Rows from block 9 of the audio encoder, named by matrix and row number. Rows with one number belong to one channel. Each number is 500 + 25 x the weight over its row's rms, rounded and kept within 0 to 999. All counts start at 0. Numbers have three digits each. After the name is the row's rms in percent of the matrix's.
# convs0: first width-9 conv (encoder.blocks.9.convs.0.weight, 128x128x9), inputs 99-109, a 9 kernel for each
# convs1: second width-9 conv (encoder.blocks.9.convs.1.weight, 128x128x9, transposed), outputs 99-109, a 9 kernel for each
convs0.106 091:506473464490519489492453494528504510505504475503479497533544528487573514508410499501477494469516496468460497503552479500480478468471497489500490496531492518525508493524493513494499455480505506465488487554462514471477497499538525523503478500509437497494467515487484497530513497515516497471503468503
convs1.106 090:476516520506498502521483474493531483491440504519508506483553471450453522476423494501504497492494499515500492489485492501522543504437523484496480502492512479503514465499483475499489491501509499494546535502512439507510471467510500490551495513507521497489562502539534489500494529482535469520490481533
convs0.107 112:502463541502490492495522483492500503540477579468476547529480519430532504470507482514491447511536521514475516485503491563484540493482509478505488451476501496502531503513508458497500504501512500503415445526492501512495502517500518450505504506507488571445504538549492525498502488520460495549467507529
convs1.107 113:507473554557549499503494463492557521467509495497525489539486543462504526447499508490512493519503469468504486500561490481479502443543498454514502517499492492492497481532486502476513498477500512503506477500500497452502492519489476538500494498505533503454488517560491432519498496501549530500466497498
convs0.108 137:497504460464500481529484496484482479486527539481539513503472526443497510475495489478508511498538500515481490491457571474506550461514527519522499486500521449495499485500547474498474470504512546520502445474468487478574483462477498524500497465506542419502484510481485480495508538463509457496483493500
convs1.108 130:510488438519487497504508501507497501503510524504507476526500552466496504454502523477555490478473492546511501518500500509486546504497471494531487502539507463493522501506530501526483466486502473468514504484526489464458480509470540497507565453493516444586435472515455513518497510470494522452544527515
convs0.109 095:487469521536564496480475463507516495508472497506500497525557500487551509521501507443489484460505485500500508475501505496501516501504503508469509490503512486493512493505470487448534496507530512498475479502540510513477517525500522533475489503496499462494478532478532453539501508507492479544519469519
convs1.109 095:524471505500454469485498547484452458464555507503531534515476522485516501522471494488510514503503485467524507489447460541499513494498507427485507514499504497531489503488446463491495465488509510512509484519479513492479446498479497492508555538527443502505495475518503522473509466490485488509480473508
convs0.110 077:502482473499480490555578511501472496455499513516502501500471527497523479533530501494522508503503504513499525500570517506492495553490489504467481491484506528528446544493497491501498530509480503499492466520500494452497501514525484505581518492490514491518488508501508501484530544412480487491488489519
convs1.110 081:529463446523527519486510483511521479478503499468510514471459445497532500500504496492503496501508535549505480507487466525486515481508526501474521505478476463509481500510494513499500495487506498519499518506519503458494500515501500498510527496443513510474506456485497474472487454497493511481526505500
convs0.111 093:490504491522481476483495485501512507498489499473497495504539511524500500451483489521464460524534508477516516507520499453442547495510516475478502477507492514484463508539508499483476491553508527562540535521540470501443493467478530511504494458502462484503458513471458486501479507454535506488516526487
convs1.111 097:480503503498495469521443513485497497493499495510500547473480539501508483478450513517483451488533483485505508478489505491509441457529506510524503494505501508520489516488478496467491517512502577517523439487493494479472497544462505494497511543501473483509493491463490536481490496518490541487498501552
convs0.112 095:480504473489526484491485486474491464393482500491489496516515495495497528542510487499476490476503500476497487546498465485489474548467510493506460471486514545494495507498496458524495483488497517484484562518564497503507511496500502505481525584457503526536502504503539488514485459469528524532499504476
convs1.112 096:501503500529506520550501531489494519429527578492499547501442491477450469452509506512517486517485491472458481500523489520529510523521462537502455467444525460509528516527507541498511514498509498474503478474451509549507471535473502472481517489500476515512452541518445485475497500545466567535488527505
convs0.113 085:521496461522484573503524507491475492482492527490542505494501505521544481528522500500494484479476499500505500515515470476542496495484508501543481501496530514473475479503500494527511512505491503494506500499499485501490507506463496502520497501496493482544468495440487503479500468562538459498512476498
convs1.113 086:499519497503512503509556469531526485504483528504499507508450483502518513504552489546499490496494495494509488501494500503486498483475421503498498504498470493503489503503528465503502507517478500492479474509521517495501504538519507486515494491493549523501514457539471498511518505491518478516509475533
convs0.114 101:513515517486500454506498502496500500534487483510551568498534484487484467500503518532497517503532509495452485527522488481513530486457492515468518467566506479518505513521501523484516515519499469476460491565501500512488535498467503510501501514502490470459502488531543508506513502500495530475455492524
convs1.114 101:532497501565455494519447489551519469491490455468507498509506501503491503490542505503445461504495536530490548509469464493500482475494503525500496499516496506530465491514493452466504487510510501488483476496501496514495516466461482478468462490496488470500485449546526496504504526499498432478499496502
convs0.115 101:502496498520510476494481493512550476509489483440508518501465469506479503551494508490479498468516500550503524532503500465482507565499489507514509451538520491523510516499499502502493512483539536509489490502489503500508494479485525521463498478468508484531502498505474499482474498511510531464482556491
convs1.115 098:482498499499488472485543530496503574535508499495465501523476484516536485476487517540515515516495501480439537500521477487512519505447464465492498507488534509471501481462529485547524487515553485509504498494493478496489501502502566492550512483494463537481485505493479511533499521506488499530515521500
convs0.116 106:561493473498497497496516513537477492499493493505500513480520473499488507529523455498473522533500530516508551476473512469502573532521500486513476521511499454488513498494510490505468489504497481477478507523508499555483514516511499499494528496496494514545515495523507481499524537493427539485479500519
convs1.116 100:504504512486517507529488492502529508464515502508504503521484531479501498477501525499487465497520484486499485502477487525450428485562536522502473507506478532501500503510515501521498454509502518463495508499495557515502478501504548521497496511526462482531519504478501481518464457565523488537538535468
convs0.117 074:477504487493476503513436501477518527502513450472500487492490523506527491515515481486490469472500516513523522500501506432513502525510481488469493501464492495500489499500497489495482500493479523457511471419553493489499466470473504503497481504488490493504507487518500496500477489492503492538490492483
convs1.117 085:511520462472498481519540517499502459442552562494494498457457513580531499424451480489465476487484476465484497509502464477506506514505503492514500497494501500502470492513492499508492507462479494492495468527557505532522496546500484446522509500526524503571490482507504504503538502512454588539481506498
convs0.118 103:498492527522430502500498494508496477433497500483464549515505500485503490494503481504508504519513488519480470509500486499503501490476501502445493477510507520508501512505491488483528522501524500493502537515485454538470491482463491489462492504512498519495476507462494517500460507508549422517488501514
convs1.118 091:499504506488520506502503483518509495539458487497411523524494517467497525531496446493502501478505519497500500516519498474500503502519492517502501510500549496507452520523456485524586498465467498478506507526535474485499489484560537481496493476507490564481508541492508493499455513506461514526590507549
convs0.119 113:500443505523513490507496502506555503511473484455511504476531495547486470515471533509500448527507537481475474493507494511469511534501491490459499485499492519481498525499508528500473477483499451530509475489465520552435476514511474511486541473498443596487499501506479513510499467526515484506482528496
convs1.119 106:509458499495507446513534480505478498501501550490484527464502513461502495484467544520530505431503484485462489457519510495500454515500549507539487493498479509514511496489495551485510476503558497518498465526503500500538500511509529506483491495495489499511467511448525494514495492515492480543508502498
convs0.120 099:481525476527493512513488508523500515487516475496548515474492475483509543504520501491507496496501515511500495493494495518520473511508491500495492537522473511552479495470482506538534513508506468434505507462469500603473524478503500482482485497514543496563471464511523532499518506497504500495516488514
convs1.120 108:502531500465506545558433490501475476485559550534491489523422550471505507480498488488500478501508495467499536498504509516445498473516465489513486503432476468486496499502529484509487511491508501455485499500531456510508503508495516502530529485472509546483481496535495462499496505525523542496478486500