config.toml
embed_dim = 384
encoder_norm = "batchnorm"
encoder_activation = "relu"
text_encoder_norm_position = "pre"
text_encoder_fused_qkv = true
text_encoder_bias = "all"
init = "kaiming_normal"
epochs = 124.5
warmup_steps = 760
Rows from block 13 of the audio encoder of a small contrastive audio-text model, named by matrix and row number. Rows with one number belong to one channel. Each number is 128 + 24 x the weight over its row's rms, rounded and kept within 0 to 255. All counts start at 0. Numbers have three digits each.
Before each channel's rows are labels from the 100 clips, of 14848, where the channel reaches its highest value: "top examples" is what is common among them. Only what is clearly more common there than usual is listed. The data: read English sentences (LibriTTS-R).
# convs0: first width-9 conv (encoder.blocks.13.convs.0.weight, 128x128x9, each kernel summed), inputs 0-127
# convs1: second width-9 conv (encoder.blocks.13.convs.1.weight, 128x128x9, transposed, each kernel summed), outputs 0-127

top examples: the word "the"
convs0.66:084118140182135114109115095073106136133131118138106110114127093106148129112118110123106102157151156131119132091133136170105173097125114143147129100183125144116150134097096162107111101120153125137131147117100115102172109102155123121072172136133118143150136148110185106147172104102108134115159147130105116157117121147103126104130127109143124131189120144116125160129142097093101073143152
convs1.66:162117122092159151133125133183147117118076141084139101142136157107117134113120125144136124117129116130109138194134063089146087125141117122153119126103142099110144100110151121143119157087145127118153117148107151133104121148138091110133087119113124138070127114129123154116121115157123116124086135111097139137131103088131149122149157117129130106098131141184115094145041122154141120124087

top examples: the word "when"
convs0.83:141124130125075121110114161130178116169119119147130127132106123109129140168115170119168137125116089114126171113104122137161090153128152134124121091111169159129150130133074097138129140116127165112091132144155128147148129092155114169138157150174107145131123110131109100094123099076134098144138116152121091085140138101130129118130145141147161119125153124129132110136108127152209068102119
convs1.83:172136116134106154143152119139133149082098113132097094133123173115142125123122174112146108135093101168124145130140148145112152123109130089112156128129133144143176126082101144114126136109139122119129115075159125096131205156131090131105136195129175127134123082140099121107119119110136120105148117199103142159127110110084146156137133079120131117098131104115134113121133143154108119132126

top examples: the word "the"
convs0.22:109135130130114119137101131064072125126100121096121136118111110108122116116123124120122082128107146132110093106124146083124165122076127151139136159161111119143130105098124133146114092154167086205118175102102153093102107132136150139156105132181119108137124147103110108136152107101110140112109161143193109157097130130133097117150126164106117127176129138142127132092150139126137161123133
convs1.22:134097123146119083146149127145174103123134135096124112120132142168120133135120129113108128115136128141184116182139109106110112118123136145081124070100107125092118180140144094159128142106114153088132124138153112105161090111108133090175141136104123132126130105114158143136103150153101108137109165117095118091141126077106125170085119082146131133099140167082106180119126136145152120111127

top examples: the word "said"; the word "she"
convs0.105:184185115119092104135158103157143147112129125128102155146165123135172135084074094107149104135081088121117108136131139112142095127147098159154112124109110152094104133158150097096121085101127132137132121152124126180132142146159110122135101143116112109135124125161105118077088121118145100119120147137132084134102084110117154131109114090096082151119123135139105131122094161109121148106115
convs1.105:160112118172123178132191142095131131176175142136140151111127174116086128103124147170133149131128145115118061145100117114119161120112121120113114135152120144159110130097151140140137165128122119071125107132125129169119123116095124182116117141118167118122129093097159085128150132088169114128130123127159116124132145113146105096092132145133095129073122125125141111131166132160131139175125

top examples: the word "the"; the word "said"
convs0.9:144129144139134141081134149121092149174160140137138116134129100099084126180102126151130152175140091175136131104136141148129099120106135132116115103102167130135129177123109154133145154120088119138163137126143160141134143135150140127123132143128164132140188156098157166111136126153132155094117151108164101139117144118139122157128138122149031121116097103115126164150137108166130085128100
convs1.9:151121136118140123063132121102097155129146111125116144109134153142108150094068133157126168089127114143127109129066136147112108145106120118137105119136081078134112161105107147154117069131178138139144145142124132138047149137173134124141128110101144121110115143160111158117131108115128118126155149110143144141109123143124076170146133066133113110155134097108130122128133168129153145140113

top examples: the word "the"
convs0.37:127118121099117123105127142136124190167092132123135183101115130100142114097134146119133110083146111117149125146132133110113195107136112135129128132092143182117095093173108135111120165087125133128122109178111123136129140119107144175115125134114100153149110130122110125122117136091122118132107141146124066128135108083161132151179138163183152104146103118139130126131138163176116099169146
convs1.37:177119148163158092125131149137163121095162137126145146113111127164121122155117148102134113126147110138128143141129135138098091121055152148137143104152178110118165138142163149126183112120171131070097103128100120121128124129123136103136168181118129117089158162115178157102133122128131144117132120153110115143149141124085169129126087076131141102106111127115140115090108114101135144097124

top examples: the word "was"
convs0.78:097143134127119119137112138105082120118152099125109117121089133152117095109097138164146192095109144118078124130184129123158121108087124131124090130115154130078147120124156126135133103134117121158109126115127149184105115125152150113129143121191140133090132133134118119130118141085086118106113109130125146126111122108138149157151105128108067119183115137109135119087182114169099159105152
convs1.78:160128104137094155103173125115154136136081121159107125142117107125140129119144136115093117145112115138135104128153108170149114146104158168120150142109094119096096144138172157118121156127107122158146105117156089114173107133116126210144133110093156139164129158139133145146108169174160117100142124142159122121148145157130120054099141147141156127132148140128151149179097135128114109136152

top examples: the word "said"
convs0.29:118155123155142148102156159126105093131159194115117105115144092135151110136138111105120166104112076132142133080078133148147131118162150120140150171133139104127115180143106111135137104106124112131156128136118107127133140097158130122140206117092097139115120136144103108113100122110151111125186114118109102109124149124122125117104135079121120133153088143099137127138094084068135092128137
convs1.29:152105144092134119127144157049120140174114153106119113126115128134109151137110150131135156171113164130157158151182095144105102121086123126128132133088116147108118136138117136096122171139168172136128161143137154123073128140080178136127148119139135123132150118129127099180153152132152161133138105140155121139130105128143109141158143135126096158082152150157129093138116153138146121148185

top examples: the word "was"
convs0.84:125123139114132138131152134149118122090122137090075098124159114101129117116151123112150102103110103135088112159155105143124112071110116107124132101137063133123122180155144215136125119097111137117148159127116125154123133142126106106140158100122121125093160141101129151146126128126115129163117108158114107126135121143184179158103165164112135137111119167120092099083126162148111146097118
convs1.84:105097132126137113100152139128144114132089047162118097124116112144161121144115199105128131126155133138138135122141137171128124107142140128130106113118131122125117076135158078138207146181102168131140107121153119171143145123116128144139131090162127108154118115132154092157145164112097127163103128129155123131153135134121144111148092113139124147123159143124127131105129113071126136179160

top examples: the word "was"
convs0.125:164137124130142128160146152106130119120143119127129160131145125107070153142169106113122108146139114117156101121160123145140111082142136118088139146122166130121136128098121146102126144127111132138122118144083163165140146119135112084106111134105154132121084120077132098122110160096125124112161134120105154105127129140112181138134112169126098087099157157116060134068197107100160135103110
convs1.125:096111126094118090124154110151142143101148140151129144139142141095197096140152129061137110092136107124187145130142105153130134137134109112146086135129145141148106072125176100105087141111134114095148138109113143165109149149120097124135160119115137129129132130165149137095118155135126141137106135104159105118117167086114115123104119100163205124113125123129109120128109133152142147179155