Weights of a small contrastive audio-text model.
Training: 7600 steps, batches of 256.
Rows from block 3 of the audio encoder of a small contrastive audio-text model, named by matrix and row number. Rows with one number belong to one channel. Each number is 128 + 24 x the weight over its row's rms, rounded and kept within 0 to 255. All counts start at 0. Numbers have three digits each. After the name is the row's rms in percent of the matrix's.
Before each channel's rows are labels from the 100 clips, of 14848, where the channel reaches its highest value: "loudest" is the band of the loudest frequency at the time of the peak. Only what is clearly more common there than usual is listed. The data: read English sentences (LibriTTS-R).
# convs0: first width-9 conv (encoder.blocks.3.convs.0.weight, 128x128x9, each kernel summed), inputs 0-127
# convs1: second width-9 conv (encoder.blocks.3.convs.1.weight, 128x128x9, transposed, each kernel summed), outputs 0-127

loudest: 250 to 500 Hz
convs0.99 083:177090099112095107157118094132068134117137124086141097106111088105140166080156155129131104132162138132131166133137157137104191111123110128150157113108131116120115171191129103097085104184123112116124154133134116139065122113151132106162113140148134116138154123150138129135126175104163138132131119163133133149116140139118098124094104115131137156117107126156094136153127108112127115109105
convs1.99 103:089106122224194131137116113105128141121123140150135140146118117116116141124124115146102140135090136127136155123111099117194122144114178124121115105126157086106137111102110124101119124107115120168129112136131110137136140129099124147105132122156120146152142159138138110174118109154113110138115165129134125083135128124091058115149078098165124134103084128109141178147170132139109130153143

loudest: 1000 to 2000 Hz; 500 to 1000 Hz
convs0.66 109:144164098128135192106145190116139123103157137106150123155159155138129167126149158099129149183097126107127093132096119137123096129153112145170179160141129144148095139139141090126119115141117125153171192099114084148108164126136142135114111110112111153119131128116166146166154104102095107135146077125120092157100140120128133125117128160099111122124134134097147125148144115106094102127117
convs1.66 104:114172106107110136115125183083097119132130134078113110149065106127135112134121126141143122142097138151151127119106132102133128171109124122078104160120133113108092156136130181149135128089189110147125117109127153153126106159173152127097120128126156190147155130116098153095073122136118151121133148116135123145114153105123103142107176089103128136114105143114162148119126138129170113137160

loudest: 500 to 1000 Hz; 1000 to 2000 Hz
convs0.23 112:137110118164100161124119201137110130126129094115107127155097086135121151123080106110134144091150070133160141099116106132127105134142107145107118109109109137165148164141130119127122128107142118070171141126105120149111137119144173182143151123115107149126137145110163105130124140076073152116125126111124103136097084154145127144144155084120150112122154132141162100164148151154168140128113
convs1.23 107:099143107142139124105175112150168112140181171142121133128148133136113117083149086151118120128111070102150117093126114102142138117156130115143136118176133141136116137160066144099137163091126122136139128081070113139111148162086109110088138116074130131114142124096130125160143149115140135099127123120099123083103143119107102106082123105136151097136161153156129127132087110119111119113156

loudest: 500 to 1000 Hz
convs0.17 104:095077105099164131144096091136146126182138131124110106101103106099090158100106114142145139121144121146112127118152136149121135146103100173142167110147125162141160120079117161161134144103134155165134111141111127117127097157175138148113125130130123091121093085111112116154133122097141163132127130116134139123138122100128077156139140121106139104136129148127125113111129124208118121166204
convs1.17 110:095142120108124161120157167135115111138122144156145143108162092079148115090142094129143159161145133140093127114139119119103116101137087103100129153094152105128096118152083079119176051161131119141132136095134137146141121080105122107122145145109133152104179118173130129106167148140062162116114134146143157139137136132130122127129126119129112132128129172151126141111098113102127175118112

loudest: 1000 to 2000 Hz
convs0.71 090:192104090131102120152162129130147081110130154123127114126131152111121139138129119140087134129109129115140101135109089086131135131144172131120133140095125134128102131146090171132129089170102167113074127112150154140147114123134149094109100153145064106171122121114147176131088119125099129111147123122165131175129097134152118090128146117074153111139105169129135155105134151163123099135100
convs1.71 095:083136150136104165111157123142115106137124129120104128126176112120131137153114126127186132091168113112084165117114137158126108113149126093154162107075120137115117108109098142104115121134102122112151071148171113182110112109109107092150119122116110119169126126155118105142147095161123173134135172140114085156131129122123128171119128127063128126125097133062161109112120130125120116130135

loudest: 4000 to 8000 Hz
convs0.30 098:153141170145116137145166177111134080097093175108123112119130111123076129137111103150104142140146129106130135085157114083122115135139122145112168128069153147171123147136127145148135145145141131165100205151136104112133104113118130126114112130136137128136172145139144118120121142145116135120127146164173181162116110140120166134154133102174089124135124085118100110120084145130152101147147
convs1.30 102:133097071146102126111137156130132102137123146098140121130118153140105136118137162150142160106077106101159128120096120092156114118144102112112113127167097113063133092131082104065116113122138138100129078126117147165132122150170119157104125101127156081154106145115088148106168150108148138094145092117118099152133108104171117123085158101113142127125128120149148130118102123127103117115159

loudest: 4000 to 8000 Hz
convs0.20 103:123162118120083108133174115122118126119116167122121105116117139125135138120138100104148082110135115077141120123097113127117116169098108160139199101117155122160157101139119146108110159142096125130140188068107112117103119149116134110128104142124116137098118109138139105142117173103097141166110141111126103143107178130185104121129144111094079115136162108124127146114091137126101142149074
convs1.20 107:152110104097098114131102170127128175165126113118117131149126133153117127131133120149132099113152141143119149131154153138103139108102152125124096134070150158086098169102152144145120109141140143129115105098102136139113092167145124137123169090150120113149183132105084112111155111107131109137127127113133127167123121129159150141136073121141129135130095111124175169129128130155123133102232

loudest: 250 to 500 Hz
convs0.117 091:118101082111104119097135101112059129098118100131152154131152128108168131127126144127150107072135133127107152153128123129155101128093125132094112151121174147129118119173144116115102124154120138149089111164114106144129137144108149102124140151143151123141117133111062119135081124143091135101127145120106157072124143146167169137121121101126136161123131155075101116088130151121108165160080
convs1.117 089:157086148132110091099094104137110110145116129117135154136150134121135091120148148205172122172120115081142130110119160098106133127115132114133092100112144112092104127092158139129121137150158129109116130157159131125133135136133110106107117132111137086155117131125169100136147061141136155150108157145128122131169147105139127100123158134106155129119128132160173198111149139124171174151103

loudest: 4000 to 8000 Hz
convs0.38 097:163135162099145115147099122145105167103124114141120117146098134094132165108171174148113109130143101073153115129107115103169145127077155122084160104108122124099123092134156163119105138130121095149134121154140142102087116114130137152097153123154112100165085122143133132151130190145113132107116123142146162114114102144144104119135133152142091138109064125113103151119169121080132157134116
convs1.38 092:140095140135139116148129145132138187117130150133098156161106072150111114164116167096145139130142152106152109129143121169148120129128154107153102136103072114118130136118143134112122111106130173183130133135144154113084127160088128094137089150147123150136097104114104152116138145144161136154096131128162144106105133101132104090118086097169172134104117158096139124092132142127104193118148

loudest: 4000 to 8000 Hz
convs0.65 098:146110125127138119125121103105166116090121152119102125158119133131143081129164155171131119120155162133129119129143124115134120122118122176150218136147165170154097124121099134144111130146128157138114132099092141129126087119161125122091132142120141116148152159098179075103128123109095139102104087083125147125113157164142115183158095117132128131115146100092092129133107126103141123171118
convs1.65 097:146103128142120118123115085159108145143131102087146122124147112112154124135130159125127128155127141097102122130108120106132141129134087110086089125062105119105107121132128114107133124132133118124128130123186096106116164148171080148139175142107113085149142082196093143110090100119093126108109116149084136110140185135175100128128148096156121103110124151128153153129138118139174133110144

loudest: 500 to 1000 Hz
convs0.101 106:167103117093173111156138121149108135171092160123118145146125131129120155104116097165109137130133165134152117123113128157103133079129081148115167160098133126125087168110148115108113131147143137098116095112133121104121089141128192141140105141136127171163162103165117128121114112076122103166099075128096093141151133112121133140110110176123091131145138114098124121128089137111105147097103
convs1.101 096:124114141134076114143129124145116114136083140128163153097156093142150096131105124131120141141096155144105112146087110114121115109159145152120121103127161112149128121138145131149110136060145121102131155166147134121124125153104097123110145131117152166145146086116108120111172127137055121126166154164116157134078125128108123126111139157142204103093131120124134150129089107134062098120142

loudest: 500 to 1000 Hz
convs0.76 092:167138095079127063116130120141130118146106127141102098111126106134124105115120094177178135121168114160076100094156169129083112086137119150149101182126146123139081107102154109133116139095126143150099111130141135090164125120101172125145168158136149087121153140157140110112133135111130136103091135112108122119116114098140119121152164136133121131154094126128104134117112101139074140144113
convs1.76 087:148147099101103142105115072131156153159069115132132127086125097153132133110120141144120137136161083163149129086157143131144129091148096126122166162142120136126124115081153085111126092118130148104105150128165147141097136129155138114139122116121101153133108174092172177164177120127104139124149163151102097113147156152110163131132093143099129134114142117108080151117132107141140132105099

loudest: 1000 to 2000 Hz; 500 to 1000 Hz
convs0.86 100:140122169118065182105187130103150148148132132114101106172142157101125144151141123163111165180121136121119151090153108134142116149096114145103132110138154139134166130149114175122108125138088113115112106093094117128140146119153119107135106128148099187115102111096136125170148151111105134182098142137115145141131112165119108146146143126081129115110119119122190162123123152133140132107128
convs1.86 089:077103118144137154129109145093143151162144136146099131091149105137157153158098117113129147104107156130132124126074101139136117100143120144126186131165090122098087143136136141113088131091110132139131102160122143143087140127185103157103156107142140082097077127140149169073134099126119133095150122102156118145112134085128131160121101128161105127158105129147111096096132159126128121139148

loudest: 500 to 1000 Hz
convs0.127 119:139097169145124165153118148124151112146071130140124149143156129142116120141139129133111143154151137129161133154131098139098090110081078109099167143120135132101086153135137169119124120135140144155149136155156078155132159088163155104070137147129126125171123152124098113117116112132052174103109106126133135123144080121126140082119122102149104119159128138132111138122076155134109138138117
convs1.127 093:108144137119163120140142139126177137158112114113125125146126076118127116095057168139155155125152139122140134087128128137128136129162103125109155098141122123127131069122117141100139120055133114123136115171118132177114077150119094129073116133136134118076122100131129120154145151120101127126154127155142142134112101117152125202138178155134132129137146119095140122097105138158156159148116

loudest: 250 to 500 Hz
convs0.3 080:132111135112133138118103079118095078108118152156146141128125128139102133103128179112146150166170106094124163116140113088169137128123146111129159130078124125139175139132153102098104172134162129149156109147137106133083162121132115151094120139136078113140170070120108110166147143130125122154129093111099133086122122123127100077144122101140134124157102088141125138144093121078153131138125
convs1.3 105:103140121142145125147132148068103086142156139145137112085121163118124185125135127129116121152112103143163100168097142131116080153117140096107062090122093138064134129091162106140169097122117125128132135159137143151119120087097116127167124128131149086147135135140122138117122136121136125140116113142140121151127130088117105102111179128154118091113152133129110125211150155140126137117131

loudest: 4000 to 8000 Hz
convs0.112 104:128105153147108087144139104123110137162110106082117142133145150131110173108096137156103129111145156121146155176104168125112102083126110133160096111168160134119141138123119101103131113093174157154111120153106118116118136159119134148147137134129143114153120125119103072159110124106115107150088140093148111146149149102141124141128119130118116211109118123157109163115047140119162142146123
convs1.112 096:091110119103131168114098133100110132074083103145136102115105140132056127145131084105129112103113127101149117123096142113140130129080102125074145131116121121123118152093124144177148164127133119124119111125182088133102105109099142118087111143096157147132104161127164106081099106107111105118120154152132128114126138108128126161135101141135156085119170117157109108129135102103123111093087

loudest: 500 to 1000 Hz
convs0.29 104:086115172130120090098162162140114101078128123145127130131138105129114091134145099148114158162122100165069092122136135122150103088112127127121101084099123112162175136168127131132122116127154117124110095134116112125145107110156139152129097104123125157103107087118131135111101118123137148070125103086165126124124097147093146138167134071107101109073110123130104118120111103167134127136103
convs1.29 101:144140091132129144129151126094139114117145132112114114133132088142130139160100102124107140106123106107057159161140091121106134111092118166101145128110125141139080136143060132157177136176078165123156126075126127126098149146127133134159142117151126119142145116130113122124122099090118081173125093157074160163136124143134112079131119128116137152146147115105088162125138141122113150109134

loudest: 4000 to 8000 Hz
convs0.48 098:112150132166091106139111125132140102201083092124136153115129118132110114086097138155078143122136125134111168139111149149137182139110126121124166137133114165116145093123155104085117109124122151165101149113130125152147171139119119165114167115138139137085093096168161140141165124125101108137137058135152114110098123145111093135133136123129173158124128112131137097110116141144079120141112
convs1.48 093:149110128136109118127131109139099116134135138115109067104114156104053081122131079087044140166109122119121103110124123119117149122156102099124128118143151108112140139119115146110081104104120080089074108110122116103129106137141114114123069118121147104114103099129126114147145092144156167104117118098142090121146082102134155137136129145151113149092142126142110129118125134116146100121148

loudest: 1000 to 2000 Hz
convs0.84 091:090119117131155087155111154133097127196116124130137125131126132117142187142120124165163118122104111129133149110113135127139082125106133129112128119080161150100103103097090116135076137161150160111110145106127114106129126137108183174147094109141112079107149103144142141131165136164140105117126123165126120147122111104128094170128090103096172129167127098126103163106125149139121108156097
convs1.84 088:130141096128140130132156175130133137161172104131139155127164116113124113145114125066084111068156118148092134060121104128069137100162125127126115110117160113109078132126138087132161158082139107136105122100156109124136111098118118133105108128123153130150098126128112095124112147131114136120096126095105136148139121125080154070107107148079127114136094114138108113143112148138092132153133

loudest: 500 to 1000 Hz; 250 to 500 Hz
convs0.52 095:125090120141091107103172105119118100113124141168149112085052130139080134135118127151131132135120141127136117109194143105154142132131097146133119137145115122130136138099183197146139117083174142176138127125140118116113123117161165104150106146116120139079114136096137135123111157139115140135117112120137169120134135150143128126116145094137134096102112120120098076089132111091114073128137
convs1.52 115:187112147133136141132111110133118175121121133144137131111145138097163133090115143124116123102129143143149126140124120071186120140137116124169123116138132153130126132096155055117108106153143098151129159109130118092155111082083081146132123150184129132090146184122112144141166137122164119102134167162130103125130104150099136073085125112127094151132120126142095113105143107151130137106123

loudest: 4000 to 8000 Hz
convs0.19 075:127142139144099138088129140156116117133125089157121117133125119134117099113145150128083134123128113116101109134131145109143148165114104092177055137143136110142159176149107069102076106119124132160133136139149150153100097132124096113157152121109113138105101153097098162123139158097100095131125126107166139143176164153125086107159132105123155094093123095137106078148104138140147128132119
convs1.19 084:079138128125132145103137122119166104151189138123141119099129146081080152161165093121128131139149146074138156163129133178130142098132118149080183129127159135114164125097102127146176115100135105118095119114116118132126096144147098104144099136121127146121119166165153097115094111194115105136128105153121122121160137155140087117157109109132141174157103125116116121113125112096129131119132

loudest: 250 to 500 Hz; 500 to 1000 Hz
convs0.105 114:133114149132120198132110115115094168141144137109143090124128118092113151126104153109127124144089130160159129116105091097097103124093129128132136127137129130120174153155114140126123112133107131099130109106095157082130121098115099124153152138098128154105111095116100141137124136108121166134142042114085100133130189124151121152140170128134134140117097140132101134067167152136175122111103
convs1.105 102:099134119121150147123129123143139109140148184125101132120195131169122150150149135154106116140147128162121160147160139111096126170119166102137145150145108149178119087135137196103137167114123145120089111105075117168078115099147142147120110130128145078148143129136157134100142126112113103075124112136127142151141115100139144107124100125131152109125098151147164100154131158134152079126111